{"model": "multi-label image tagger", "dataset": "photos of arthropod specimens (BIOSCAN-5M)", "train_examples": 195000, "image_size": 40, "crop_scale_min": 0.5, "horizontal_flip": true, "translate": 0.06, "color_jitter": 0.2, "arch": "mlp_mixer", "norm": "layernorm_no_bias", "norm_position": "pre", "activation": "gelu", "mlp_ratio": 6, "parallel_block": false, "inner_norm": false, "patch_size": [4, 4], "conv_stem": true, "layers": 14, "width": 128, "num_labels": 120, "init": "torch_default", "residual_init": "none", "optimizer": "cautious_adamw", "lr": 0.0016, "beta1": 0.95, "beta2": 0.99, "eps": 1e-08, "grad_clip": 1.0, "steps": 7900, "batch_size": 256, "epochs": 10.4, "lr_schedule": "wsd", "decay_fraction": 0.2, "final_lr_fraction": 0.05, "warmup_steps": 150, "weight_decay": 0.2}
Rows from block 11, named by matrix and row number. Each number is 128 + 32 x the weight over the matrix's rms, rounded and kept within 0 to 255. All counts start at 0. Numbers have three digits each.
# fc2: token-mixing MLP down (model.blocks.11.mixer.f.fc2.weight, 100x64), inputs 0-63
fc2.0:129131093197130182131189194201210041054202129212095195027064213135127127205194145124205193200200077190134201200205190255117210132191024121035203201211192051189190038200198189074165192200133132
fc2.1:150149117159153150143141160157165093108166150165086166110083158146157150166164118135155161157164124160143163158158172167148170147162095140092166145170159083171158101166153160101154176157149153
fc2.2:161147116132156135148132128126140103101140157138114147104139134153157156154137125138127135152127115144105136141148131130160144157139138157075143137158147089133144086147139126089111149131150158
fc2.3:171159112128163137164135131127147104098140158138104143100133137155173162142133127155126141140137104137109121142141131125165138163137141160078144140146143093140148097148127134108110139141156162
fc2.4:196193126182203182201189177175106116117182200179160190115146168197176193174179140182161177191189109177098185186173186201178189194181139187118186172188185106182184107173185181117132190183200205
fc2.5:144147087130145144140139135129141097100131145133062152113131138142159139154129123141141145141135099140133124140140136109168132149135162150084151150150146070148138089149138144089117147129143156
fc2.6:145144110159148167143175171171137050084162142160069176141126178139138136182162159134164168175168125167159157165172178093133171151177134131090177164187186073166176107183164172067162167174145150
fc2.7:146134073136135137134138133141149049064139143142032152100119151143163133160135154139141143149127094143128131143150134101159136144140128155050147141159157047151135066144138136047131145145141149
fc2.8:166163103133172129173131130133115117099136173137128140088137132164181162135135142154123133144126099124107135148129129152179136168143130173092141131147145082140144105133134131105102142138161174
fc2.9:142148082164146151143140148157162051063153151151032152097138155156188150159154165159150145153142096151108151142151156129176154149152120178062152146157160047160139082152150144050110149156146144
fc2.10:150136094141142132143143141129134094090146148168098147088123160151174145142148133147138124165147101144034148167153133157169153146145107165044150158161151061143158063150156123085034145151144149
fc2.11:170176145121168118169096119115138133138124171115145111132121117176178171118123113170119127116116146116112118096121119148189103179118129177130118111108116129114117128116102132140086133111175170
fc2.12:167166131125177123165104117109135119115119175104118117138127107168172164116118133160116122116111150115122118098116114121190102175113136179113118120118107108110121116111099116108082130105174162
fc2.13:130128095111135121133121110111124105098104131112109123098124117139180135123100112147113114115108093107093104111117108119163105129121156161087115120130122087112119088120111106095076111103132138
fc2.14:178174122145172133179141143137120122102147183143119143119129141177177171145147122156133143150143126138101140139144141152176140183142141173092151149156141099147144100150141140115107153146168178
fc2.15:178168117135165134168133134132123122112142174126117137139140126172162168136136137157134145146132128139128129124144140104176123171135153165107132141139133109132141120144127143123116148128164168
fc2.16:160157105150154157159157160155120112100161158170115159104130151166162155166152152141153156163162100148099154167158163126164163157167133148085163166175170095162157102164162151106128167169153157
fc2.17:139134096160142157132160157148129093077157144155087167104128147141161141167156147132144149165157098150108150149163153100160152134153139150057165161168159067164161091160158150082115162161140140
fc2.18:138137109218132231138195255251144113098250141238095213100158222139139140212255191127247255236244086245255255227208252100123236132216060122082244205210221091226227103228223255094255247253137141
fc2.19:160160104149164149167136170160143117099166170166113151086132152154155156157169158146150163158149100160121171161154166113153157161156073147078166148154151086160162101155159166092147167168155165
fc2.20:172179119123172124179112130128131130129129175123128126124116125173164165134134116160123135126126123130123123119128124126169120169129140168112136123125130113133134113131118130121111137129174181
fc2.21:154155103136156148147142137137157097084139159154108145097118142145174146158133126149141141154132100144097133139154138171168146159145135154062147143162145074149147076158142129092094149142149155
fc2.22:187180116153192161180155161152130114110159185156130168132131156181187179156159140175155167164161114154098149151153154166185157184163160184105168159164158108165158108159162151118132168161183195
fc2.23:160154116124166134154121118113114111110119161128109130128141126165180152134120132166117119134119143119102125125123122100190124164128156178110126130134122115126121099132128120123069129116164159
fc2.24:153156095139147153155153150149138090089151155140078153099135148149165144148150135139142148153149107150133136149154149118163138151152143144075144144156149089146151084155148144085132145148144149
fc2.25:174169131127172141178130133129119144123128178134136145131128127169173174145126152166125139140130143140112127125140132109180132172134156171112141137132121122123127120137133129125104133134168174
fc2.26:173171108154163166167159161156119114091172167172118169086133153169166161165166136149148155180158079154112167182158166145159165163170125156078174167170167093157166092168164161105138172180167178
fc2.27:176175130121176138179131138130120148127136178123136133129144129167169169129134138156133132134128137126126125118128129083180120171127156174125132128137126134119127134128117131128115126123176166
fc2.28:156157115112154129160122109115126111106114159104120125129134109156163156122103127155117129114111145118088108102123121123164112160116142171119119116118123107113123115118110112103089122105156147
fc2.29:161155098131154137161134140132129110103141163137089141103133136157166155150136125151136139150131107140117128145141137125169136159140144159081134138141145073136136098149139134093111140136158161
fc2.30:128120003219116192115196210201225035016218116235092223003105218120155113228211157110211207238210017206106188221217213239140209118228132118000231236238226007219211000233215205052094211215117125
fc2.31:179169114113181127177103112111111124119114176104129120120122107172185178119115112173117123120113133112111112095112116123191105174127133190109118116119105113109111104121101120128083118104176175
fc2.32:161169102133162137165132137131117112103142170142108139108110141161186157150132116154140140149129111143111126137139148124174139163143154166097142137149144085144141086145136142103107148134163161
fc2.33:179169116134171129168125122128122130127135176136140137117116129165186176132127133167128131130123126129110129122135128107178125176134147176111126143130133130132128108140129122146105137127175178
fc2.34:163163111127161135155140115128110117112119167136137140105134132160178162132125128169123120127132138122099126123127124145185136159121118166095133135132131117113130092130131119118075124115165161
fc2.35:174169144125172141176135132132124133137141170141144147135131129175171167140143148159126137140138144135097142133136139133187131181140134179122142145137133134127136120139131140151099136138169175
fc2.36:175171140138169130180129141141138138126138176133146146126146127173170174130139131156135138137139147138103129139135139132178132179131136162123142131134132127131132128132138134144099137136176170
fc2.37:156147156111152117159118106096118143144104160108149123129136113153166157124095123158108117116109158113091106096108109136173105158118142165144108118123111145113109140114104100143080103104163150
fc2.38:140134062153145155141157158165156096062150147156062156092128156147163134168150159155161168165137093150168145158173156096167130142164207159043156159159158069164165086151142160072145159163142151
fc2.39:138125077111145103128123103100108086075106135113134112094122100137172124118106108160099091114112097106100111114107104133164112139117168174082107122118109079095127074103114092096042100109137143
fc2.40:151147111130149150151138133137130079097132148121065144139133139154170147141125143159135144148139132148158130114144135102163120156142149158097148146148134085131150112146132141066122140134144144
fc2.41:161168112166167178160183161173149032070158164164054190139123175163178157189163155173166165184174158178135163154184179114172174170179143168082175171193176072175171086180177151051141162170163171
fc2.42:157152110130148125144127120126134088091123152120107125107123124154193142124118138170127123125131122123114126112123123139194125147117146179104128128126120089125124092127121114091083127123155148
fc2.43:185178142135179138180128124125110141145134174125196142128111129181173182135129123171126126124124155123082137111125133158184129179137153181143122135127118154118135129134116130172066130119173173
fc2.44:172172126136182139177132132145103124122138174149160148123127140172168176146138137175130147142148139135085143138138146150179136176151144182118147152152137120127152115141136135137094146136169173
fc2.45:178174139144173132176141133139111126133143177133151149124127130167190171140140133164140137146144132138098143146135136157187131174145143181117140138140133125123147124145145137133107136140170184
fc2.46:180181139135183131170135131133108146122129176128149144112134125171175174141140137167125126137135128131093136128134135137179123175141153166112139135138131134125130116126136137144086129138174173
fc2.47:162166102190166201166208187192162064087191167196081210126150206159148154211202166158188207206203121205151183197199203094141194166186123152096203193209200095194195097202209200074183195198157164
fc2.48:173174119129177137178132138130131141127126170130131140127136130172167164137126142157129141131126127128127118128137126087178123177136149162112126139132130125129135128138125136128111139122164171
fc2.49:177170120110181115175112124123122144138121178108138111131124104166160167115116134150123131122117138118138117102115113088180106167116132162112124112119119116122123136121103130132098127119171169
fc2.50:115108125086110077112072103091098185144098109095177074092115085107141107086095101112085092078083088080117086087073086132133083115092116113109092084081080140081085124087086102163080102085112122
fc2.51:178184129138171138179137142140111126116133178132153143121130123169173174138128130160134139133138127129099140125132139149185122173140148172118144139130132121134135116137127131141107147141171173
fc2.52:163155111132149141155139135132128091092130151135108145101120144156166152146136124149136141149142103147116134133143146116172142151141152153086147147157147091146141083144140138086122145146156157
fc2.53:183186125133182146183135143140104139123140180133152144117123124179175180143137125166133151142137135135104140122143144148190134182143136171123142140138140135127147119140138137143099136127178185
fc2.54:187172127135179142183142139141113116112139186147140153125137145175166172144140131161134140151139126142107142140147146151176140174150145163105148151142139117133157123136139147124117143136172183
fc2.55:144151115148152154147162149148123077090144154153105166126117160150157149154154145147138154152153134148098159145157161158155156151158130149099159153164149091147156111154159152089116153136142148
fc2.56:183180121135178136176134138127104137121131178139148141130136126166178176144143148163122133141144138124094133127126135142173131175136156170116143139135135133124136121131130126141103138126172172
fc2.57:148139112152148155141151146145125090094142141147107156118147144139159136153148144152135152153147109145104147130152146126160138135151163171106157146146149107141143110154136147089123143140147138
fc2.58:175176106125171140177128144132091117110140170140121149108148135171172170149134130158127149150138114133123138139147143133179142168145157164101150129140149095141142112140133135102103156144174177
fc2.59:128113036118137127122139125110078098045113124137124133009129114134190123138134098144119098132120012123071129146127112076166131122133168155018118135134126036131148025131123106074020122128127128
fc2.60:128115095138128150123152135156151075093136117136074149116129142127127118156136129111150157143144124155165145136149148118120150124151108113097155145156144076155148097152146147080136148146125114
fc2.61:189176109153175154187154161155134116111158180161133166117126154177173184158146116164152162158145113159110157161157162170179161177164148169105165149153168103159159099154158160110123169153172180
fc2.62:147146102138153131143138128135125096094125144125113133121147135155173147133124141158133131126134128131112132119134128135174125146137162167097138134130134090127129096138122128086090131128144150
fc2.63:185177116126184135174135137129100127110128186135156141111124129178185180132118114169132138133130121126113129119133137168188126175138140182113141133137127124114137116131130127131092134119171175
fc2.64:180181152120173130181130126126095145139125184121186134136132122177162172129124132165114131133128149121088133112129118184179122179133139177135127141122117149119137150126111128152074125123176171
fc2.65:186182130128178142179142140133110131125133180138152141127128141174172183138135143170131144148132127135111130129134131140180135180144145174112135136131127122133144126143130132139116135135180187
fc2.66:188187127126179133184141136129104136136119186131164134123152121175176173136122126170120127136136132132099131134124129129175123179139158177115139140139129132124131124135129132143101133134185178
fc2.67:182176132131183128178121125137111127126131182121150139134139125179188169135126142180130135125137153122114127125128131097190115181130158185127134124123121139126137136124118136136096139128180177
fc2.68:144143105235146247143228255255118114108255146246100238094161227151136146219255192138249255249252089250255255241235255098135252148234077137085255212227240091247246110239244255088255255255148148
fc2.69:177180121119180124173123136130100139127128179118126119118137115169171172126133130156125135130123121125125124117123131090179118178122131159112127114124128118122127118130114138120111140127176175
fc2.70:159157096140155146154133143142147083092149155140085149114103139153153162149134109152145143146144124150140134133144149147164149162151134149090152144152143088152147094150136146086119147147155162
fc2.71:178173126134171139176133142134132121123138171135100140136127132167182167145130125169143147147131131132137131127139134099181127174139152168109142138151142104134140117141143136103117141133165172
fc2.72:165170109162170168167173179163123090101164174167106175132142161170167170174156141162173175183168124175132155165176180138167168175179151166095178165178182099176174109172177164086146176164171173
fc2.73:183171128143175143179150142132126135129133171140130148126121136171176165141131126160140143143135134145115140125139148135174138169143147173111143147148138123128139125146144144125117147129177179
fc2.74:152142091154148159149158152142159066082140146147091153102120152152152141158133113136151158160141115150132147144161149165151155151160110148079160154158161079141161080152159139078120152146152147
fc2.75:182175124136175151174138137137115129126133170143142146122127136176177177135132127171123146144133140141122134131140130158173128182136148177112144145135132126126141120134136128132110141138166183
fc2.76:160150103163148161144157145158144053087137156147083162158142155157168150165136163153152157152151143159146155148166156123161153149158119147097158150164162087158158117158153157066129160154145143
fc2.77:182174122131185135174139129136118123128122175124138145140128129186203170137123133178133134138141148129124121115137132084202121180129160190113136131138135114125141126141130127118095131121176183
fc2.78:177175125127178129171124128125138140140123167116139123135126118164185166125126134164128135124127139110132118109128127091186105173135141173120122116128122127119129139123124123139095132109176168
fc2.79:107105091177101197111187209203138126105199104195096189081131193101125099179210184103198218200203075210207198197193213061121199104182058108064193177189197091197205093193198227092217220209107107
fc2.80:162165102127154131162132132133128098096131158139122132098121139152172158144128114158134140142123097135109134139130141149174134163145121162091135136140140079138136092135141139087103145134152159
fc2.81:154154110133154138153142141140134098096146152144097144100101148151165152156139125154145148141137103139120141146149145137169147154144144159086143139153148073154142089150137134091115151141139160
fc2.82:201193115149196150192146149144099116123138197153163158108154143189192197147131121190137144159145110141083143149148143184193142193144167189102152143147142119140147107145145126126091152146198197
fc2.83:166150100124160128159117117111120113106116157107118130115119111158190157136108110178119124123113131119086116096124124141199111164121139189089120128127125102104121096127118115120052124102164156
fc2.84:163165122122170124167108112113113115121107166107128110135117100170184167107106129171103117112104152107098112096110115135190106161114153173113110116106107114106113114106101114122070113101169161
fc2.85:194192104171190176184172165169123111107168187170135168109135161184180178174163136182161167177167111164100165176163166178181171184180141184110166168170170108173179094164173157110114178174179200
fc2.86:148140077140155156147147151142153096085140148145093160089115154144161138161137123133146153150142096151114147142160152129150153149148147150076147160159162074154156088155150146092127151141147147
fc2.87:169163090136171146176141141143114109110147165134102140118127130167176164146139120150141146158132123131113132143151146133177139166149140161096147139145142086144140102147134140102114154141171169
fc2.88:191179129131186132181129131134080126129130178138157132115134122173168185132128129160114138136138122123094131137131126140177132190141139174118130130139129117125142127132131132129098134135182192
fc2.89:150145110144142148143142152142131098107140149139068152118139146141154144156141127133141154157140121155154137137154142133143151149149129151101155140158155093158148112159151153083163162141140148
fc2.90:177177125121170129173111123125151127128121172123131122127130119173169164130121132155122134122118141127123121107118130143181111175125129167108123124119114118123123114124110134127092131115174163
fc2.91:153151109151148150146142153158145093106155154158133153093101150152161148153138123149148160166143099151137142159151150162154153157157110144082156151152155076157158085152156152090118158147143159
fc2.92:171166106133167150167148151139109106108138160147151150095139146157163165152131104157147146147141099149121138148137146151163153168148140161093153148144144099133153090143147138114110152147165173
fc2.93:135126101139128142130138127131140090100127132122094134119089126125166121145131129141140141140133122134154133125145125135155126131142129163099128142133135091138137105131124125088128125125131132
fc2.94:140148134103153111149128104109123109125095150109128127136119117149144145127100129150104109114106140115090102113111110142163116144106142156131110113124120111112112126119121094109091107100142139
fc2.95:172166109149172159171148150154115107110147176148118160128147152165152162156151136148146158160153137148109148151155151143161151167165120167111165144156155103151164111154155153112104155154174173
fc2.96:178172119130177141168135137134114109113131177136121139120145138166163174141124135159134131152136135142124132130143137118172135178133152168107141137151144104134149109140138122111119132140165175
fc2.97:175164103125173133161124126117135112108121166117113126129113112163196163122117134165125138125123141116122118104123119110192107164134133174108122125122121105122127113127120123104086135116166169
fc2.98:151150104142151147152144154141128105104148148144092150101119151144160150161134130135144145152142098143131143150162145138150155149145129146090150143161160087157157100151150147094131159144151150
fc2.99:137135099147131158131151151137141087074148132155078160099147153142167135154143141150142154154138103152119153147159145173164156140157115149064150145159159083144148072155151153073136153147130136