Rows from block 9 of a small multi-label image tagger, named by matrix and row number. Rows with one number belong to one neuron. Each number is 200 + 30 x the weight over its row's rms, rounded and kept within 0 to 999. All counts start at 0.
Before each neuron's rows are labels from the 100 images, of 14848, where the neuron reaches its highest value: "strongest on" is what is common among them. Only what is clearly more common there than usual is listed. The data: photos of arthropod specimens (BIOSCAN-5M).
# fc1: MLP up (model.blocks.9.mlp.fc1.weight, 768x128), inputs 0-127
# fc2: MLP down (model.blocks.9.mlp.fc2.weight, 128x768, transposed), outputs 0-127

strongest on: order Lepidoptera
fc1.290,242,212,187,222,201,174,191,188,248,215,168,225,218,201,166,225,191,215,198,264,212,238,202,169,211,202,136,137,197,133,165,228,181,196,182,238,169,247,214,165,177,174,204,242,166,181,215,186,161,223,211,270,187,182,218,125,189,179,286,192,184,193,210,175,170,212,162,210,206,187,198,198,157,248,176,229,241,185,216,182,227,168,177,172,193,194,212,221,164,219,176,156,222,221,238,223,161,176,188,194,170,263,203,179,214,252,200,196,167,222,199,227,186,140,231,211,229,166,192,185,209,198,188,199,174,139,197,256
fc2.290,227,186,190,138,151,216,225,259,211,198,203,160,165,206,175,271,209,209,155,192,137,196,198,194,209,206,231,212,272,204,129,172,225,247,207,190,235,181,181,225,183,157,168,137,183,221,235,230,193,261,213,231,203,206,198,195,181,205,180,203,225,236,264,223,230,174,226,170,234,210,185,160,206,163,182,216,207,184,150,224,193,192,235,225,165,188,174,211,213,182,259,185,204,205,187,142,217,159,220,230,209,190,169,211,236,176,164,208,176,159,152,172,217,213,236,178,172,221,217,229,186,211,248,193,156,209,157,173

strongest on: order Hymenoptera
fc1.523,204,198,218,203,226,224,185,192,197,234,188,319,217,188,172,246,202,195,185,250,170,182,184,211,223,250,211,138,193,174,214,169,194,214,232,315,214,179,236,170,243,183,221,252,227,195,211,174,207,174,204,192,189,196,203,188,191,207,192,196,207,194,194,179,164,187,212,183,203,234,258,198,176,227,274,203,160,169,200,198,184,169,191,162,176,244,245,175,171,243,187,216,163,208,173,214,210,198,192,151,239,139,146,168,165,228,220,211,207,212,175,179,149,186,182,216,192,205,180,185,231,256,155,192,206,210,204,198
fc2.523,246,216,153,150,222,134,183,176,198,192,233,215,184,241,247,121,207,233,141,209,210,239,227,246,235,220,218,168,238,177,169,223,175,197,224,210,188,173,204,214,198,199,211,183,114,199,216,247,173,200,219,221,205,162,190,184,209,199,186,141,205,152,237,202,252,223,233,169,155,251,185,160,233,225,222,196,163,189,212,227,244,175,169,208,226,160,219,212,221,244,179,229,157,217,193,243,240,204,239,165,220,210,240,216,191,178,209,201,210,191,161,150,213,247,203,226,172,245,217,201,177,225,182,233,171,195,201,188

strongest on: order Coleoptera; order Hymenoptera
fc1.685,156,185,229,179,201,230,183,146,176,207,204,219,190,186,183,229,198,227,201,165,233,154,227,213,219,188,194,191,164,141,277,168,212,196,190,198,224,176,220,241,179,166,205,246,195,168,215,222,223,252,172,188,198,205,206,218,154,178,213,184,178,201,176,213,216,200,172,256,177,232,146,243,149,196,169,197,273,234,215,176,241,249,228,182,264,189,205,193,263,228,169,204,175,190,191,184,233,210,176,220,168,267,141,204,237,194,194,265,144,213,181,179,217,225,194,170,183,175,172,198,182,201,149,168,171,239,224,203
fc2.685,244,176,213,189,184,204,195,273,244,204,204,191,177,235,161,212,211,164,187,215,163,227,158,211,167,238,198,259,231,185,197,206,208,242,202,218,249,204,223,211,197,257,196,220,210,114,185,229,192,118,181,220,149,209,198,240,208,257,199,176,226,164,209,240,222,197,214,178,234,159,170,172,221,244,229,219,163,242,221,204,203,197,178,172,172,184,203,152,143,204,233,196,186,201,214,272,226,211,174,226,214,179,219,193,228,151,219,253,233,167,150,220,193,186,169,212,165,204,208,157,221,232,194,232,234,187,202,168

strongest on: order Hymenoptera
fc1.342,179,225,196,152,178,254,183,239,122,153,190,220,231,168,267,171,206,164,216,196,167,178,256,225,240,261,224,213,187,233,192,165,181,241,153,231,223,170,193,169,174,246,206,221,154,185,189,151,208,170,176,183,205,202,200,164,200,187,200,162,217,245,175,183,212,214,189,249,173,233,222,176,170,204,180,181,213,205,222,227,212,217,183,192,173,207,211,147,175,246,176,150,161,219,233,191,176,209,207,227,170,250,195,199,197,150,232,184,190,204,175,185,228,240,200,197,278,178,227,170,220,216,165,194,191,215,157,268
fc2.342,202,195,154,233,248,211,165,194,177,176,178,198,213,182,145,156,214,214,181,207,195,215,172,198,182,225,197,195,217,174,193,186,256,182,183,170,272,249,230,210,255,214,200,218,170,235,193,207,216,218,210,182,210,178,224,205,192,149,228,252,242,186,173,142,211,238,178,244,218,115,154,227,249,175,185,165,196,131,181,193,192,192,226,243,215,200,260,222,229,178,189,178,169,185,138,172,212,205,205,151,212,226,208,193,194,171,182,223,225,192,225,242,214,164,147,164,235,184,219,171,253,191,238,211,167,201,249,224

strongest on: order Hymenoptera; family Formicidae
fc1.338,172,176,238,198,207,192,183,210,209,253,181,174,183,184,243,194,169,191,201,178,216,196,187,208,248,200,187,170,205,191,194,215,199,236,158,174,211,198,210,216,215,207,251,247,131,201,181,212,168,154,206,232,163,227,163,175,162,198,211,234,182,259,204,173,243,180,168,224,150,257,189,161,133,146,204,181,182,170,233,232,156,196,151,189,164,202,234,176,274,249,177,204,212,189,229,204,169,227,141,197,174,162,215,177,173,256,224,255,179,172,193,210,193,207,219,182,252,232,225,169,230,195,264,225,189,208,234,187
fc2.338,179,195,167,204,251,199,205,219,193,178,152,170,212,232,182,196,220,217,237,191,183,187,234,185,159,199,191,206,232,233,177,188,197,160,217,236,228,227,231,270,192,252,200,149,175,217,167,229,190,271,204,215,236,134,203,209,202,188,246,190,226,167,185,221,157,223,184,264,219,195,191,225,206,194,181,205,220,234,205,150,246,209,228,220,206,200,178,232,195,161,153,193,181,199,225,229,156,249,125,181,160,177,181,207,185,200,203,226,217,178,260,231,176,136,159,189,224,259,216,229,234,235,184,181,226,185,145,239

strongest on: order Coleoptera
fc1.105,233,189,203,223,221,211,170,211,181,203,193,203,246,159,186,236,166,196,237,274,196,197,257,190,168,223,183,147,191,176,159,216,177,226,191,184,190,180,215,156,187,192,174,195,217,184,196,188,221,250,190,178,191,206,167,204,183,223,212,225,212,185,181,181,233,177,187,182,197,275,147,192,192,254,190,274,183,237,168,223,204,161,149,193,189,158,164,216,251,241,174,242,194,227,190,165,274,165,177,179,163,205,183,195,166,201,218,206,256,171,186,128,258,224,174,201,237,223,246,190,169,182,216,159,194,190,189,256
fc2.105,200,224,181,225,246,214,205,212,188,171,165,247,138,213,226,208,238,201,211,228,230,219,181,207,175,176,195,146,207,225,129,181,212,197,178,149,216,175,172,167,217,200,188,164,179,217,221,173,184,166,176,233,237,133,239,196,197,161,145,253,193,221,220,200,213,211,236,185,183,195,179,213,225,195,285,200,224,219,233,183,143,210,261,210,232,191,204,154,213,196,229,216,195,171,211,241,183,183,258,246,196,201,204,253,239,211,176,190,263,197,203,188,178,205,198,172,204,170,154,210,234,169,176,189,160,150,271,183

strongest on: order Lepidoptera
fc1.286,115,221,208,165,206,133,208,207,221,212,182,241,168,211,166,228,168,188,139,197,216,239,199,229,195,219,168,162,188,167,197,262,178,194,222,198,183,210,207,198,166,125,111,206,189,201,221,182,159,243,184,200,200,147,172,208,179,219,235,180,233,137,160,185,209,218,223,204,181,247,259,210,212,222,235,188,166,192,201,217,193,234,235,206,263,234,160,197,200,186,175,194,146,192,197,183,190,252,195,183,232,175,178,220,192,225,184,221,186,197,187,170,165,149,193,213,211,170,169,169,255,222,196,213,223,248,211,170
fc2.286,192,236,181,219,196,208,178,127,129,185,170,212,218,177,147,155,203,193,225,214,230,200,208,173,178,205,226,221,230,182,217,171,178,179,162,129,184,262,241,199,225,235,228,168,225,201,200,210,145,261,215,242,165,165,172,225,210,196,176,250,191,227,151,216,226,157,223,175,188,238,216,122,201,240,204,191,228,211,208,230,213,184,191,181,187,178,176,179,178,192,199,222,172,201,232,240,195,218,246,227,237,187,249,178,197,229,212,192,216,230,194,205,246,166,177,234,266,181,197,143,186,183,200,130,223,210,185,236

strongest on: order Lepidoptera
fc1.325,172,216,156,145,181,200,212,187,180,189,173,228,204,204,190,149,216,214,209,199,135,158,195,203,173,217,156,203,170,259,195,143,182,214,169,170,261,160,197,182,193,230,225,207,155,198,222,201,161,200,176,208,203,207,160,220,147,212,250,170,184,264,227,181,186,207,203,182,180,237,193,218,172,192,175,124,231,213,211,182,249,213,243,194,189,210,275,224,225,182,191,174,184,253,158,237,219,187,199,215,190,274,193,242,187,171,248,225,174,201,150,260,194,193,191,219,220,160,176,209,222,226,193,189,161,202,182,253
fc2.325,194,220,184,208,168,228,172,183,236,210,217,171,215,182,174,179,195,249,264,158,219,181,221,193,214,190,201,201,222,156,227,203,180,182,215,179,249,227,172,227,221,248,170,208,180,180,228,202,207,222,228,220,182,247,292,168,135,228,166,252,145,174,179,188,186,184,181,148,242,166,180,244,209,216,198,181,198,202,190,184,233,221,233,177,154,199,218,181,198,221,230,173,127,230,183,138,194,173,238,252,197,205,172,253,211,171,211,171,211,140,184,234,234,243,209,201,184,209,235,166,201,161,200,160,182,216,147,206

strongest on: order Lepidoptera
fc1.236,220,202,117,194,258,204,181,217,183,213,199,219,197,191,130,218,192,234,213,267,209,216,146,185,233,182,168,166,167,182,191,215,176,203,203,214,198,181,187,176,230,201,198,227,201,175,220,176,186,171,201,278,190,224,230,170,211,174,185,286,211,189,210,180,213,180,214,188,190,153,185,155,114,246,267,214,199,227,200,210,170,187,194,172,211,204,200,200,196,191,151,151,174,232,260,202,202,189,168,224,260,170,158,195,172,233,244,235,176,176,180,181,228,214,180,168,188,204,205,178,162,213,208,163,261,209,232,223
fc2.236,206,124,210,186,220,216,181,171,216,190,174,232,156,256,215,240,171,208,215,200,191,200,195,227,198,234,245,257,250,213,208,150,174,209,225,187,166,172,189,240,180,245,206,207,178,199,194,212,260,173,165,189,187,204,173,232,132,248,213,176,216,162,233,209,212,169,202,177,174,224,192,253,212,215,214,221,182,237,182,157,222,188,225,252,186,213,214,179,209,155,177,227,167,169,174,187,171,244,191,174,216,243,242,195,216,159,179,150,247,237,159,233,181,160,208,207,214,184,188,216,275,254,235,215,163,207,188,256

strongest on: order Lepidoptera
fc1.355,186,171,197,186,234,165,202,173,191,190,205,143,240,195,214,196,197,238,213,217,213,225,191,165,170,183,188,181,190,195,184,185,203,230,217,242,204,198,107,164,233,172,189,223,183,204,208,196,202,206,156,221,166,223,143,158,150,213,220,223,195,197,196,187,209,176,245,200,200,192,198,202,161,172,200,159,213,230,206,232,140,168,197,215,212,194,248,217,213,235,141,237,196,200,161,165,204,184,198,192,261,259,175,215,196,219,168,287,238,148,180,184,171,172,210,211,193,245,158,100,217,240,198,200,172,178,248,163
fc2.355,213,215,231,147,196,236,164,206,195,183,155,210,206,204,195,187,238,156,170,220,213,212,174,198,236,144,181,150,208,196,207,179,229,162,199,219,190,249,209,216,206,219,261,244,161,220,119,147,164,175,191,166,199,199,206,188,258,187,215,198,233,151,216,223,209,254,157,223,171,196,205,201,197,181,200,247,146,171,229,220,214,247,218,239,203,226,167,158,194,224,182,201,219,169,214,184,158,233,171,231,226,199,209,241,195,236,189,167,221,155,184,248,168,239,197,183,231,225,178,150,260,211,215,184,258,214,208,141

strongest on: order Lepidoptera
fc1.28,150,173,251,161,244,189,191,226,175,203,199,186,209,152,185,238,185,198,186,212,126,229,232,187,157,169,208,132,160,166,236,202,192,179,205,221,118,178,162,190,203,128,191,196,229,216,245,210,168,260,185,167,214,204,206,208,165,232,183,189,219,215,149,214,228,206,205,199,152,206,250,256,174,215,218,214,226,253,156,208,136,189,168,179,209,233,169,204,237,215,164,204,196,207,197,195,174,268,171,141,196,158,155,201,194,223,199,202,174,163,191,163,193,204,196,173,198,206,221,195,184,237,179,160,198,212,184,221
fc2.28,172,208,120,201,201,230,222,204,188,197,195,194,228,162,170,182,190,219,233,174,171,202,127,173,205,167,138,205,191,203,155,213,197,231,176,209,210,218,209,173,204,228,197,216,201,190,233,219,215,199,160,248,230,174,229,184,216,182,253,214,220,190,178,232,167,195,196,195,244,221,203,145,174,112,168,241,191,235,235,214,148,217,172,207,167,201,190,137,240,218,195,218,257,268,176,197,181,249,218,234,211,261,192,212,194,183,199,191,226,187,244,172,247,197,238,207,216,213,196,198,162,194,277,198,217,178,180,143

strongest on: order Coleoptera
fc1.618,215,182,216,165,221,219,175,252,216,204,183,209,195,173,148,230,198,218,196,211,203,206,232,214,252,169,212,177,171,185,219,188,192,181,214,213,115,195,191,222,210,156,235,180,209,204,129,212,255,224,162,164,195,145,214,203,193,172,234,182,170,223,189,188,230,236,240,188,174,246,140,236,180,170,228,198,190,184,192,169,182,143,192,185,210,238,245,182,175,210,158,187,198,192,184,176,259,232,217,176,158,247,137,182,204,203,191,198,294,203,154,182,192,182,226,139,220,235,209,166,244,187,200,167,186,173,213,246
fc2.618,222,218,173,221,214,144,219,226,203,179,198,169,277,220,210,256,194,189,176,242,174,184,202,179,168,178,225,171,218,162,139,213,206,193,200,162,219,163,207,230,173,203,188,210,203,202,168,182,187,200,190,261,185,170,148,217,200,268,246,223,204,198,206,207,228,188,218,186,233,224,206,133,176,159,229,214,253,186,153,188,175,218,279,183,185,117,213,219,263,198,190,248,231,181,200,203,194,200,222,212,241,239,201,245,214,189,164,180,217,189,151,213,156,181,204,242,199,156,164,166,188,156,191,196,220,231,213,235